Weights of a small self-supervised image encoder.
Model: 5.35M parameters, 48-pixel images, arch convnext, norm layernorm, activation quick_gelu, num experts 16, patch size [4, 4], layers 10, width 192.
Training: soap at rate 0.0015, 9400 steps.
Data: trained on photos of plants and fungi (iNaturalist), 45211 training examples, 53.2 epochs.
Rows from block 3 of a small self-supervised image encoder, named by matrix and row number. Rows with one number within an expert belong to one neuron, the router's apart. Each number is 128 + 24 x the weight over its row's rms, rounded and kept within 0 to 255. All counts start at 0. Numbers have three digits each. After the name is the row's rms in percent of the matrix's.
Before each expert's rows are labels from the 100 images, of 14848, where the router gives the expert most weight on average: "colour at peak" is the nearest of a few named colours to the mean colour under the peak. Only what is clearly more common there than usual is listed. The data: photos of plants and fungi (iNaturalist).
# router: slot weights (model.blocks.3.mlp.router.weight, 32x192, trained with AdamW), inputs 0-191
# up: expert up (model.blocks.3.mlp.up, 16x48x192), inputs 0-191
# down: expert down (model.blocks.3.mlp.down, 16x192x48, transposed), outputs 0-191

# expert 4
colour at peak: black
router.8 098:135124166133146123154107128109123090131137106147132179157139160115171133073140115149134139098094128169135107126130136159105124085172123138138084110133118126125125125150157087129150137178105152139134161176164140132144152182133136075089141138114070132120095146181105119143171170119093130125120136109111109128133150162114103144129116141133102101129141147142133123147111148152128137136102130132163123102095140119114106117127109141123087167108159134121169135062122104173083129137157129134126150135109115079087115137137089148189138146089117134134135140109124119115145151145103092143
router.9 136:094107166086119158128131113099095119185144105129089142071118177107113106124163134120096088187125092134137152121084133133120090114115125129086097088085150122144146135140144136132109147118186114155091076106154109111160140138103097135145105122125169111128151154138129116111132122078141112165165150106092115153103120126147121164128125093131168142153124158154118137106140134130093085135108170093161148137160145141086165133148124104113149107129111117138133123147105103162131116117140122088078142126149110141138143114138133114128145074129144114095145142114135138154136131159137151107
up.0 090:120173129132121129123160101114118136085120092196104117131160115136100136129139112133150135150151129127123150158114125078124129134107137148102147119105131099107161097179134140074107107152145148080124138134107167136120173129131117142122148127124116141173142168102128148165103121139092161132112110073134117107153134103113147141093096115084127158113129117120143143140145166164126139128140123161121131173152117104128162093111152132119088151146135138128111132128091153155112111150118143108096107095197166161078111119152151166101158162113109117111130110094156142163126084171158140112
down.0 083:110184095135142136140113142098162077160119132138105091116115103179117134169099142120127107085118189063135130104123138073137109158108130150163111119137100057142114144132132126111129150085151166093093164156148151145124105113113083100177107126101149097119126106143115152105134165134095126115108135086117082127111124110132184124115139166128142147174145112150111097139145128135152105112134135112157106127115098141155130159171150107106157107112125123125139120112116131081140143135127135123093146159129119164137178137112142125110147152161114136131121133153162140162139133133139129128
up.1 117:126109084185150131140118098161115129151090151125157134124148100143116132172106137110088124131145158109114118138105116138128081127104141127158161136162115112143095132116091106152123151087153148083119120103102161169168133141123095150129127088154082048102114127114133132140143129134153099132107123110124083188149168115090100121132120100134150090147141179122109179127117097120143125059145128128126138128098129134144164160075131112137144145160144124127125108161139097146164090140136137110136112131119115085162143121095155099140117118100119139135152104139145123121131111113102102118
down.1 103:127155105145144091136135125095130133132120108115154117127127108146119095078124141132128102190116099129112160151104107082121059130092176122115184109103128126092158157130130132114167101113092112118169107063155113124148111137125144101081113118098151125078112128092132116134143097164136113150140128119116093065106100150130150114100089130117127134078116150158170144134095150143087106132106107159121080091135141120119156108114119153139104136150124132151120161139137141115084102125140157138114109138131130100109116117100148107132145149137116092152117125145089122146100169128119088134
up.2 106:131135124094151130080137116159092144130119113102174139109118101116189153140133154114077101134128120119100112133168085154100143134100147127169128134142125120145125122106113146131120150099109155156142125142124127158153122166129111116146158092140155136106092120079126138113109147171122182076072098139074137115126152117116163142106126084134151139110135171109056169107134151124146144143125171141156106133131151139146138133103110142137108129143120144158115137146119149129103129100144121120121127087156050130157105132162137150112100175120140134143127154120141115140171090134155110094
down.2 102:117139135121059102158187123148156138132143077126123085137146139146127125158138093124130145108116172094134115103122115162141129106084122154113153131105133127132164185141149128124128126090124101147113114117092111092146135170110104118124135083134152111138126114165115157119140118156162111144106101123111071128150083140134145125103150149105114115106138107139143092103134132110127102139145142082105126131141152146110161164142124122183151110169101131158131136120124096101126077169123125101122131129117073155123152176167139116109168138101090126118148103114075103130080124155153130107
up.3 091:111129144125126133124128135144115140161119112147163120105129147098125111151155121148128069136130112097104142082126153146091140093158113141172103118144154138153098141137131093146154174128119122119109128110131124107090154120161118080103119175152123193153111152141132125129116125115135119130108054172089108116146173146130123153098144095145160144111135118143111128139138143087119088158108163111117139146113082109178214103070097121127140144118111179111112142132126113083110151095115157146114117125086133127118119142120129165096133143129150110108114104133099137149147101134158119122
down.3 080:103181130107139128125144137124099055136142135129141153118125144070128077122140105161144125161113157114105124178125146134140142140131155172168132094132127134119187136138123146166136129093128115115130116052099151120115078097163156165138136133132115132151098151097131105104131127116115152125172163124108136128114145081131132129144157157160167085129116132126076114089130120145122118141140136168151149091127121135095176116139134165140096146096114159137149140088126127143129114128114119124162110113160143157126173148179142136142164158140113127104136149158123086091136113133149110150
up.4 102:147142106082095175141154079129141133157092128089109137110140159110106140159092128099115136160135119147152128129146151152107151130169117146176150091153121140127145158094126106142128152094119107113076094116156139162135148158108081135134159112162143134146129134101124108133105102137122137119057152110106110198121123129137110146103168129117167117134101155167110131096131107119131061160153103132125137134135118131136186173097146109124113158157132186140113111139147110118164096123136115145124116140166105154112146118126151129156136166118149131144129081138107122110148101163132138118
down.4 102:136148138116126121142119119107111103091117129152147125135085139126157149115126083128148160086143099135128138118087126172120109128156133102117126101088131148101140124114130115132111105145111128122149127089101128145104113153130123139133134079127119106159100127144119153141122149147133117118130117110097108106131096096152130138069155132117123133092161113139111114127140126170115114152149147147137116109122131127124115131084155162124172114175093157125145127154116151099106103128122150110126150126164157102179110116169136190119068108158094038140123126123143123106072185208095134124
up.5 105:116103134116137138129109089109165125127154090154098088133119131160146097153134142169175182142099109139097122096100143159158091137160116113156089114161122108125177120136130116157138099099129108111129155117105124130125111117148147152149081098151129130101143113126108153128146127127097154117139114134161144102129109108170126129137112157147134089124090142097198150105112125077119096142120112147155138054152137116086153115129147109167140135098084107120150132110123129140145153107124112119147120144120141096178103103094137141146106115170110131163138112109149099104109087129092084151
down.5 106:113158172145112154145117120132127170143103110142144135133154124131101089142150103131124104160129128107099176139115142142184103167123123113125111180154138144125103101150137124125103089172139141128127147109174140184171112152140117062090101121134114152144146122115149120155167123146158167173117118167130135137106174130174148140100109138140129143122145143125112113172118123133097091130161135120158169124121131133119138118112165125145126145114133123106156114130098133159143157136159102105113183136131148111142127135081120136112131135110123157145112096128104164121191148173139124204
up.6 121:123123118129129124100151111116150182138123125139136109121124126143102154094109086126155124146119116105091132141113152093181140174122128141127098132176143119104198137117139102106098116103158147095110075122130113135136095140148154161144070072119137161115173128121149176107105119117131118132091133158148120085126135103101155153131120093122116127145081096122149115102124108127115105123132127143093125082130142118124150114085136136108155136125108104124172161140147082088130136151123141125103138161132151134161099144128144136160126098160115099186143095120112150180119102081122156154
down.6 114:108154129130107105139076082109134147144133091123146097125090149097118122178140095109153115170143179107110147123122156100172177169128127117132109157172094127090104132130128122144143081135119138092124175096117111133111067133142100133125131137136103114139129106100158130119097124121170107132150114105099115122131156110166158089156125117097110102171102136128108133131112120138159101137102131102172107156103119123121150119111135136120136137122119120109107132118143124153120138146155135103145106130104185114150203120115160141129140126115102129161119120121155186072149108079109167116

# expert 12
colour at peak: pink; white
router.24 124:086101189101128111144113084083159147113133141133127103158150177089084138099138155139108101171161171140108120137128099122153099152121114148125106137125138175139128136101188130110112161190129134122107144141105116145121190117111144144172126138135163116116127142102134132158151119112139156151130110130116140120084145113165108111123171107135143133119122111121104123152137132084121112110144126137107110094128109108112161120102166109142171068133112126132170126132116093142137152129162130102135135123140136121119163147180152116077123090154109110099149124140147108084112159141114077131
router.25 065:160169123109138131145140099110139176130146123148118144126126137093120176109093126137116153136138168122108139145111123139118141124151128102136143142133110172152114093152125139135137114126110150105134168139083134140128146045158139108151176167141152169102128111072115148122114083133134123107063111121120153076139159125132111132129149131106146110077117137116150124175138122117139131080151130151128079128147129099128159106109141131164186113133143123150117126111079133124149124173152122131127124136128126121165168131141180123044116187136125088111146118113120117121120149121135126142
up.0 112:121123095181146109122109162135109085107124155125112108144154103166182114130147169118123155138156080143135154138150129092129129109107136143177097097149125132088145122110134086125096187136142122142115149090149138123138130151135142157126120085140071127146121138158138163153142133139122147131117144134178112142134099110142128144148114135144131109087127121152130098123113126129131181156137135098132149102100145114169107129089128134110131138076123148105139183138128124169134144159118100148162127120143130115068101105096082122213134122072107131129152148118121150122109133154160140143
down.0 108:131093145105153107123114175171166105136133122131134142105136109122136130096120149159127135149132107128134159122155137120147107151118146163136121100138152137137086163078155129108118091085150133175160128193109092157128124113124110115111118097130140131122145118132137087138113117151128114115151123150139101075077151144135139149117110141112139118190112141134175154107134135102172144110123141143139115110130133189104148154125133113098156133108154174130145130139121131130106092097171119104112076166109182144136101115152102131180164086130099136105135110146180150181115123109117154121
up.1 089:099120138100141133116138148140162081126115101136150169163107151147123108152145117142103113131123106146112120096138137144143115168090101151122095159131067137075157120085091102126122144136137126137155130063130130120147138140143140130129112125112087121151110135124143139144109140191134090111140111166173128124140120088114129131127157118132120181093111102113168088134110127112113140176140090080138125106076138117164106117102139102121143137123113093121149129152155153166124127106102144101156125087143117098104180110116100169126129085144138107110125163121108127131147152190173125108
down.1 086:116103129112167129131159134137157112125126134102129133143143122150121151132100174152098142097129153144099183141113121108149103159097152159138114176155169083092063169091164088126128114090123087173155107173090147101130105131150124102117143100133126165150113098085116113119112158131153165152146135149137130107106157079146139137100151124101120107109168153135098110117169140136164139135115127140114156123112175129098151124137126106132076125099150146133092094150129142132138082159107105127140131113125157103152105145151086102133171135141154142147144124123125118113133105151175144136
up.2 096:113184138150111151105113112147158150137135106120116164118111158141153055135149176166124112108144133127137131118185094088145088168124135119151121117137090095128106139108106102115129120103120133115134134107154072131094154116167147134126126129122137134152143122104148096115171119123143155110112145096154121116146156168143130127114108112109098123125136111075124119175132135131088118083114141135128122113136132125180177120167108110096144168082113130104139122131157156147100120167105172114146151098152133092160163132142119124114139138155146161142144201162100088119125112147141146131
down.2 093:147186143093146130100128113137111157137144090153122126107155148134148052125133181119141151094165124098156124163135161074162114146150172104161157127113131119056115154108152115128101118129113126122161107110099140116092084098128129117078152161130114123140112141129125132118121113143110090082124154152192120113150136157156118131118107113120121116177078115112123149142105132126123117140109124143137105090121141099115146131100143112112112117117107107157166127106110127121139114101075149127121138166105089125089101129123131128072123140107145139127139105120131129119201128127157105126
up.3 094:104116147109155119161100135114175116142128142106139114124138136173144158121105099076125133140134113119119101138155103142105131147095135103120149148154134138118153142132123141178149136161133084114126125161094135118122133163161116120174107149118101134129130128113125128106097130126117143156115152137119096130117084118129101116121097116142111151134110104157134135089119107183165135089155099070095139119140128180154092111147181143131169115112111155151132186129077114134123071125097141120088153156156113123099125103160122114130084151084117148118084099080073131102137157126153103118
down.3 093:127116099130142133140137103122115082138126096141160109162085118116158130117128103139076134133129144139110139146124136137093109129102125130104131127092145169124096119174077148152155149127132138098112144108126127143108123153095141137116127124118158106147170125167137137115123132126111163169149125141114097147149169078145147112106090117068144120125153165148130141101121117167101131084113104153118121131141153070093122130151128116139108157158129122095139149141164113170153135106123077143140141091150189142162120086125101188122103159176128116138140132139160168138124087147125183105
up.4 096:133131101155180156135143124107096083145137127117085172135072171075110119166130147129149152134107099073108117072167159155102102143109139156136149169096127110105161150152120126114148118127149152142127128121167133121091091112126073086146155104135120142099128116143113133107125156169168122141092148140145146115127104142123143138151171117143142168165147113151116143111125149153062148117097141133147127075140180122133096146138144124108118086136151084132119127150134140084126164141112119117135168174129124135116116113140120139118120163137127148120138109147121133157128159110160146135
down.4 094:141129097117085140141118071112134070129100125114121092140170144106115118098101150121104135138137092110119119190133133106114161162146167115147134125175107132122131166126106128117110121138103133144082146144125166134067121122103135149097135109138139123123078133114114119121129128135169121109138148116132162150144114150122152126124166146146153163151131123137117142094151091100155091140130137144115138210146115055083098144166150123120154116180103088075130156145129139171130158105138121105125150091136121115143129110104111167149110100120128122143120142098094123118161125160139142144
up.5 113:116093134118130128142108147127125155107129126110132128135149027055099151145120167110113126193144130151126114119115098110162118137083133121115159123107104161150121137141143119192166151154145111135102090133111104135159137125137107114150122077129170120136097142195140093120086137128120083106102079118134136141117144149153088130108161150115123105163108127142122155133137139137146104185141092107114138169156125113134123107104130115118111099131115146148147165137151136086092131142128146131138113098124119110137097091107127101123115130125142089096171123145102107125115147112150115117
down.5 114:160110149095119107168169104135158167126101100080136091122170120089137133129135132132150123167094144168115082105145134123109077152087142140138116164156149107157141117152109128141126138138141116107127114120144142140123117133135159191146088080129102148085091121086140116142132100122108198135125145120107097112134115108122140170119147132133105138088127113131075120128114100159150144160108095131148112118107129155130106149100130110124128130078096146129134144129127129124182149109081146119136124106167135149059145141099120096121123111149155180112176130124125103103117105126108126122
up.6 103:129121105183142136110144098150121164144163142118137111094126116185136132076160072146118097093165169134117157147157114116120118118119128104145107140044175114096155126170117124082129111130128134114123083182149117124168122110164133125136127117116131127129095118087146123116157134138136102071085151149155091099105127109145122138181098117141134156121145111119122108116124117155129142089107129120126124127114106108148133134116095153146127133091142170156120115172134118116148128116106167110113088160117119151111076136147153109116152127127118136149103124132148158164141118175160128160
down.6 107:097137123116169122117114108185121132133139114141129149148134132158126140171124079119176142085086155103136075109115166131144114088124133114172125094212065172144122116135137118112127152062120130102116164085137097127116120132135117120119133119123105145160135127164129123123136115151100079041174124152105106113165127143133096106142140140105153140152120094135165098131160120101127099079130112125132152144120163104129118095143129112160152115137114143077108117142144133124127163104127120124134113120122122137155139135132135164123104116111118128142094110123108143122122138181128137133

# expert 3
colour at peak: black
router.6 049:137094124135160126108126151128130119125100120137152144135134152083136202118118137135170144086123146123130125148133103102129171143152124109133158122151119129112161082176144117127123124123113176104171117125085122140144141085135138134099164106102077157147123103142111153151120154148090105126026095160133142153159170098114109108141115113118139109096144135149169143121115127126111181183130112135150119087136137107138101134096116122161126135100113098111114137123079103112181121172153117117139133130116134106119160127139099124153128106138132093138173088126146159148117111126112133127
router.7 198:108133151123087139153130140108094106146129134117147116098088150145105084143152101145119105155100116119143153127119122109122085092126149122117117118096160159149115156099140142129127128139148131177137107152168113104113133129091115133130136182116137104120133138144156143110135127098116138149255150102095102132098106142147115146146126110167138163150134147169078090129125157101111112091125149103129147127176087118123148116139139113099113127137124152139113144115164112129117142102130162090137117111126132139101134110156139121121133112135131187092158156119142114115116127156131131092
up.0 109:114120137120145133131077105167108096162134170125088091108140101087162164142099149129072111141117107155140136139082156153089122093129153102110147119146124151148110110125154144136121104136100164143101126147145116137104139137086142159133113107125177150137145117033155127112122112109137121115098085149100218131152126127146167124128133124129118084114175138164128101127129125107133136132132106157143139121142150125103167121131147102102145139162155114128172131111122138133128151117140152125128155146112114127115119119083138152120127132158073089103107100126130160115077109141118116138
down.0 109:137107116125089139101170170110105089128117165119157142126157134110161168119128138137188100163124116144101132116128129120091120144098129125124156151099122105186118114137100156105088150128107125117145090107152121183111107105114134123163122100132114132152122109165097128177133110135137096116118123119154194125085139123142086176119146145096119120110093126146109094185151118080145134116113113100107123137115110144131174159145162127088135131183136062105126116154123107114127095142160114145096130124141122135151117138166135164152104131097107146116117160151140131095138161128121140110
up.1 094:130105138140178108124135145132087156160082118144094110103184121132162151119167128108108208095123146101161161137086135152136117122169123157128105172126149080138123141126136152114120119152150121139079153192107134126149159148123140079125102119118162124126144123134136148138123105138131109056066094121126131133138103128119140143141111158144149122162110124147146153142129139121113122155114094114107139138100153138105171112116134149086141148146153169082147102167104095144133128112100164134125115123147139120080142116130125140136101132139113118188130128113167115139111137120150115163
down.1 099:123100119099094089142135166110132136105120105103128131140098132122160158106095135164148125078135078143100135111110117121117120180192129121121129140143108165137117111123150152100118141105166142141127091106110149152137097146114124184143127121107129121136135160141126098151148115089115113158135123159121139141154155121087141147176154139151129085122156109138130168155115131086122138126124118097135107129141120119184169182125148124089104155173094156069124101133117147119080171120142098122074118133132159129159121108153140199170109126104130124121123127135095113107116117123134147101
up.2 086:119167106117105154082082130147126132148160128120148111113125143133193125137144097133089116102157141099108135109120105134094117143193137170159125129137154130145096122112129148158133153130134119148115118196114142144112135126147111128115128106146153128119136118107142110125117133165179117137123116134149106153096161102085198137128120123121118153122182137141107098158145132167115119128140160145120110137137134127183114132156148154162115065149136156131123112158169101149145138165125147141142112184140139118186113144138103118105131104150147061119101106134133102115141127092174161139
down.2 084:121170111162107140094156135117132141104081130177099153149109131115166143101119120126154126094092138150149112127148133100090100165154147135120099113127120118124130143158094126179091140122111143158110149128121150131129152124139071148152126112109123113128094126144136132145068112143165144125146121135121100128148105064123085159117141142104122117151119102158134127108137168164156111106120151082125143108139121142094118105154184120172100161167075145153175107152102121086129124131164130148099135109106101130134170140143125123148163096125126175129128091109093143150133116148099173135
up.3 101:149108144130140130149137166124187178114093182152111169111162170144135143145100147136086072130112137136124114132147143144140143125102136116116124121146099087110118090086126108148107177094120100116080156123108125120079112176106148122121103141152146094147116158084105137108140104115193121116093091110113108141116110156156116141134111137136092116114106135126147162107138149112141130102090108128124161133105142136120134156157131138109193179106093098154159108125154158117121141174153120125173141112139130137126100127102122127110081150162115122146100111104122124128108142115130153152
down.3 097:161104104121093119128155131124123130130110145134151093132095116086151146119154169121171147136155060144116169129114148088170134107139130169139153136046123140127135148067106142110126144110134144155134086128166105146108116151084157133168159112150124109159104149140108149174139118138143145109159164132108125148114119161161148122080115175151163145155138119113132143136123128090143103122128152160145108134151171125127126136119134108111102085157104083135118131115090089158130130103147110131115141112126117128111153127110120157167093115104105120117132137152094161117149114125191143154
up.4 118:123148150102113127135101116141104112135118151092168175132111139107173110135159114119128143117134179114125142091143134209125132104091150132122121129076132097165054147119104153095128123124171141104128100147127121118131121134148182102110168085107093129131164141112140141113142152157142134095101157110102109124112146123116100091138138143167120159136081138122155068116152154111099088133112119097178151154134113094145125153155129148140139115119116122148124186124111095106117116125151146124165138148141106103110114133144115162103121108096136121126100171163169097143128111134123136131
down.4 110:098122126125135114134113120116129100102098130160177095158109142113143137129090119152117112116099108058133109146200135158106128119121145105141136090203113121099160133140121174124112124126125127136127115105091155141111124096140136101158135127143143119108119128121113147130139118111116113109119080108135095128156128070132132121146177130148122122171167125107128098114146158131134070121117115110115135084080115131110154164092091101133106136129127138108119104125141173138162108100126089151078075117147120132124165152184145132126108111122093157114101120090101129113090167138138155117
up.5 109:151100149167115123117122184144150121118113120134120097138128138111119084120118126136136152135140096097133147126127140066146169137130137140113074128146174147086103139079156101157102152139112122147136072091130136136087120153161121183093132168118115132133125112144145101121111134137115138115107120128134173148074125117111121138129110125140098144098154135119143134101152124068129174167097155125098132138112163105162110134105074118124124132113110173123142075114142113119141138115114114140123167127132173098099113135104110116210101105125133137190118140116105130105133113127157150140
down.5 102:145108129072101120105126134145151110136109095093147133101123125123107089151146136137115150117136134091113152109149104092146154147108126130125044105104060134150121143078133135134134125155145141178142187142108151140097100144158114117165147170151133131138129165109111175149161130125133134124121130153135156163132130133135130139151093143150101136176130093152117146118132118092154155154154172115145141125162128150089097128168110126107147135100117159123095085091138115150078110135168119120127119104117161126116109146147113150156077138121103099111134099172169156131130114129114102139
up.6 100:128135137155118138120160098113132128128160125115143094092112155051118140076147113156114073116115135143133120087129156162111109114105127128115129153101115153123162155125132125125119099119132154108152171122125163148134171113121124105133143184126129104146163104142134166127120130140117080166086157131078191111102143117091146116113173114126128178111134157132141147167111113142109135151133101112126093146149106107061097122097125150134131163131123132120148115120109086180098139130150166108134121098125098147119105098166146114055126113134096136108153146119118122127098124118123119125
down.6 108:107140130115135091135137124124099109174098133093118142113152154110101155138123098102167110125099135143124134143132102129079120112077126142130166120175120130109130109124124119139135146087097122105154091110178103172125090116103157089128104202151117113137136152105129108083127100151107135143127124142121165116156115161129118158165209144124154112120146107106110151095153082165134115129117092089131163147111137133176132123106166143139100126105127132115121135143138108115136128114134078089114103168097144133143147111133156139145073120152153141112095125104103143100175142145122104121

# expert 8
colour at peak: grey
router.16 112:137110141124095132144126121138095123140100129097172123126124133117107151113134137093119163128091120122120133085095093157135138124141137077127150099161129116146088087132142103127118140151171148120146126109128132145161134128139133152146128072118119152141122117152138156132117140154055118123115115153163171138104150094149075122149117174120132114121106126141130160136099131117123180151126097115119118140110205119113115147132149144137224143155134118138182174100123096085131135121162141112133134093119138089109122097127119134140110126159051122147154134108120125106132168143110128132
router.17 071:121130133106077109136145134193158082116113114126133182121134151106148156136126113128133156111156151056107128120098146185171142130147162110122107122125135107108139118128126105133114141092135165134139148115150128139150160150131139128136122093134161148120088124091142191139142154141122087129110128113153184149123142133144168123154120149144145105125103116126128155140080113162130145107144112149096110135134080119090136117094116152134166127150142109075140107106111112163120141136143137122147125075063128074129145123092106095150126114157126121138164135096152115112116151074122103126
up.0 082:130094118108163109131118120151138124104152136138165084109150159157125107169157154103121082144136160153119105188072150093135163181154133126099148109116130141137127096121126132130096161106095146139122111161123109166114114120091110115155122128110186122104163137073101110130133147111159122154108146110145131097134104097156131110119121128114135111121146160133132149124142126072126114080159116123167117125159110143139116115151151152165130127118140117157149144126116133134189080162153169092128109120101109144159130125137127140108120144107177050155128099120132125139135133096091127105
down.0 082:145099124140103139135165141095136111146107110126144151138109138133131112090147155131096101153111092116141160086125128111130179155161107121108152137140164132091147145156139093111126133131135114176104165094121132124124134146116167148092125128106121144139157109140138153120154152114151133114069089153108122153083140093172113147092127181127095102085132071165115123123117153091105127157139098123133133155135153103118118084110150148117108104110107102139128124105089119099135115091135146125126105115186082116119086123142107151134095115113134224115110137157125149103130132132129107143
up.1 104:120091165109159121159102119096150069113109159164176125132111177172126156206100121076096104086104121152166116138101151150176142148122126164162106128137129075118136143127127132148087130110085118146135114094144108144098149136128145112110084097100129088135139125104120109179117118069130152118100126092141109168108130104140106113137172103115113139182090126121147125111132121128140083150155120139131145159144122141120107145094131107113135128105126126117148131147139162099119127095134100101127148112114120113108140104110121126122144103155122177141097112132140107112134158112144135150
down.1 100:144132126101058108141134121120152086119140157118111163115144154157119176076150150178141084096130158116131133162120106204143133114119090130143109124086097099120115147148127150164139104159086113126152121122104147151118120137146123169131140086152079153078126147158122123072175088118094121134093112103137139112131108143127107157146165096143103117112163123104107146097122132129109130120130139099149095076126141124122124127130127149162117164116153110167165116129150134162143138130103128147136117140171131115145102147168155097153126117106137090096118121138107131111117093125161121135
up.2 107:122116119118133132124141144140129159142145139143096120097147147163146127090148142092103164119154113108142108108116122127088140154115098081124118126147152138094152082141142108135121146157131059137118120154104134111149139108122169130156079085141102141161145141117129128137155117158147114169098124145149132134122145123160095165131082161113097117077137120063092138102143138125104176077089145132135133154108151173081110133127149087134157185123116136124144073111149139116154153115127109124134163106110112162148153098115144147156100075148098118126150107124137134104113157122139149152
down.2 093:146114143157152133129116094103129163118127121088152092117130131132118201139106105192169156132119099114091099127182117125090158165117134142121088140122126111146123126104136133109121142090142116162090138108137127103147126099116159155140103115143125146095159132106091122112149155128121100168116092115134114154125082122201118152157106134138089098165137134114184141111148103140160149105123127124115163148114160077133118130157117149137129097153132129153135097103081169147141109170133152157106159120138121160121120090148143094168128123118134121129163134126114121163121096115149106094
up.3 094:124121121124176136113125143157122064127123168150133144115103119131117078111093137157105103141132141157098087122124178123093137080117153074100146106095156093105105143129103132135109114119152157141116103088127154116114128131088128159126127107099144121151129166134124141141127112083098152102138117090048163144112124162105149113120125169138098088147170094100152126118184129146152103131132106139100149083120126115125149149117122128109164116140113090099150134145102119065148130148124144105146140133154148137114103117119133123099105112098088130122112137128095084123100100102131156109
down.3 081:161138128136063094141133125139123098109093160145129139120078181189119105193137145141103078124144160141129125158117135105096137109125130100108142155160138106139164150135157136106131095130181146080142130097145101121176147119131152112131153171157151101147118131138130112124108157100139136145158112124069152110102118125090116122127119131104131098123100110107110079109118130148110097126128100124136136146100133138122131120167129159099133136116139066131121128151156111163136135127117157119109117099077156104141146118123146114090122152139117111120107084112156163161127158092107152177
up.4 117:068156135123122139163111134124126093133099135135138101131149129175120141135144124145111141160131096165137109134145174112106117140115139104100124123170121168050138129163116154179173108115155132103158137126104154135109108162148163104161142087129144130151133100112130082152116114118084134144117077170105131134130124150112072131135117133149152134118123126115137133149137140120175137148133136100170143124127091129126140145153133141130145125129179162140167148138132137103140136127139112159147127088223158108156143142150116146150144129120202158145134121124099145131114120136101096122
down.4 105:120150123122156131139139117144124128116134118117165228117111043111140086109129107081147129154140164107108149128150130152109080113107127133118138097105150117174121111151120152103109166101145126119125094124098131126112130093143125100127147106086116091113108109136128135137129141155155131098139154154137120161177177108146119129144133127132118117180134159090144117157115124108097147095145140135079156091144113156176137099100138143122116116132100135119110135121150124161102135116157146172156112113113158130136147112039135133090133107140123113123131137183143123143116123127133145137
up.5 092:163130116118139111094132110119096129143110093119171094174119132127132101150156137102117149120132142157125135098113125119197112131142160149145116178058130126130134106111128136100151166120140148151104106089124134132176103129084122162101119138085096152132136133139123073104155132102136155135153123160174176163147119116111111135098118125108129134143154121170135099113117122117126149116100158135074132078122115172110103150112086182129131100138117128129148123134153090147098148144140169154125123112150166102149138124143101121134092151107157162125106144123130184116108163109109090119
down.5 098:155193147158114104111133134081112117139122136144155108143139113131193105146120188142128125149117149152149153163081103136156131102141162127105073133163128113160141143136153096132128049108106117141115106129121140098163133127131149149143116099085131152152099139084115113125113115095125116148103066135150135131112088117102097157123110121159143113113151107145127103146096098140119127174142127119094125158131139132115124109116108145087157156113142114105161103158106101137146123139141111125137145139144138161161135106218142119137157159123119168140110123123142120133154097147118098147
up.6 129:177142118136107097144101117130109170150130155084139130122121136151070084103165117120143080119112114173101135112137086121098142080138170152169136127113159162205123128130117137087123155137133150099134114082149140124118127139093118153104062146100106116118114166153139122090126146171160139119127116162146149128099161098106130124163101116108111101122147142160127090140135166104130135189125096085140138143127140163134116151144134119129108152105116110126121175127134134112123114137107109142137135097136080139076112120147118155127097163133130122130091153116153121111138112121153156125
down.6 103:102149131115131103116191142140120111127113130156147104076127170126089125152111138151129091098156147152169143157128161146111127107146114143110120137101150131102105176161120109107126133138133089073102111196108126166133128128103091102126127164126133122117127109138136125157141151111138132155114150145131151108181088066105155141131139156158150118149189160151123101102150172118097113166133137135120135137144136102086121118148172144158157113110119158128141116138125153170112137144121139140137107125113060122110142128138113123121111131127093100154164152165074118141122170115096110132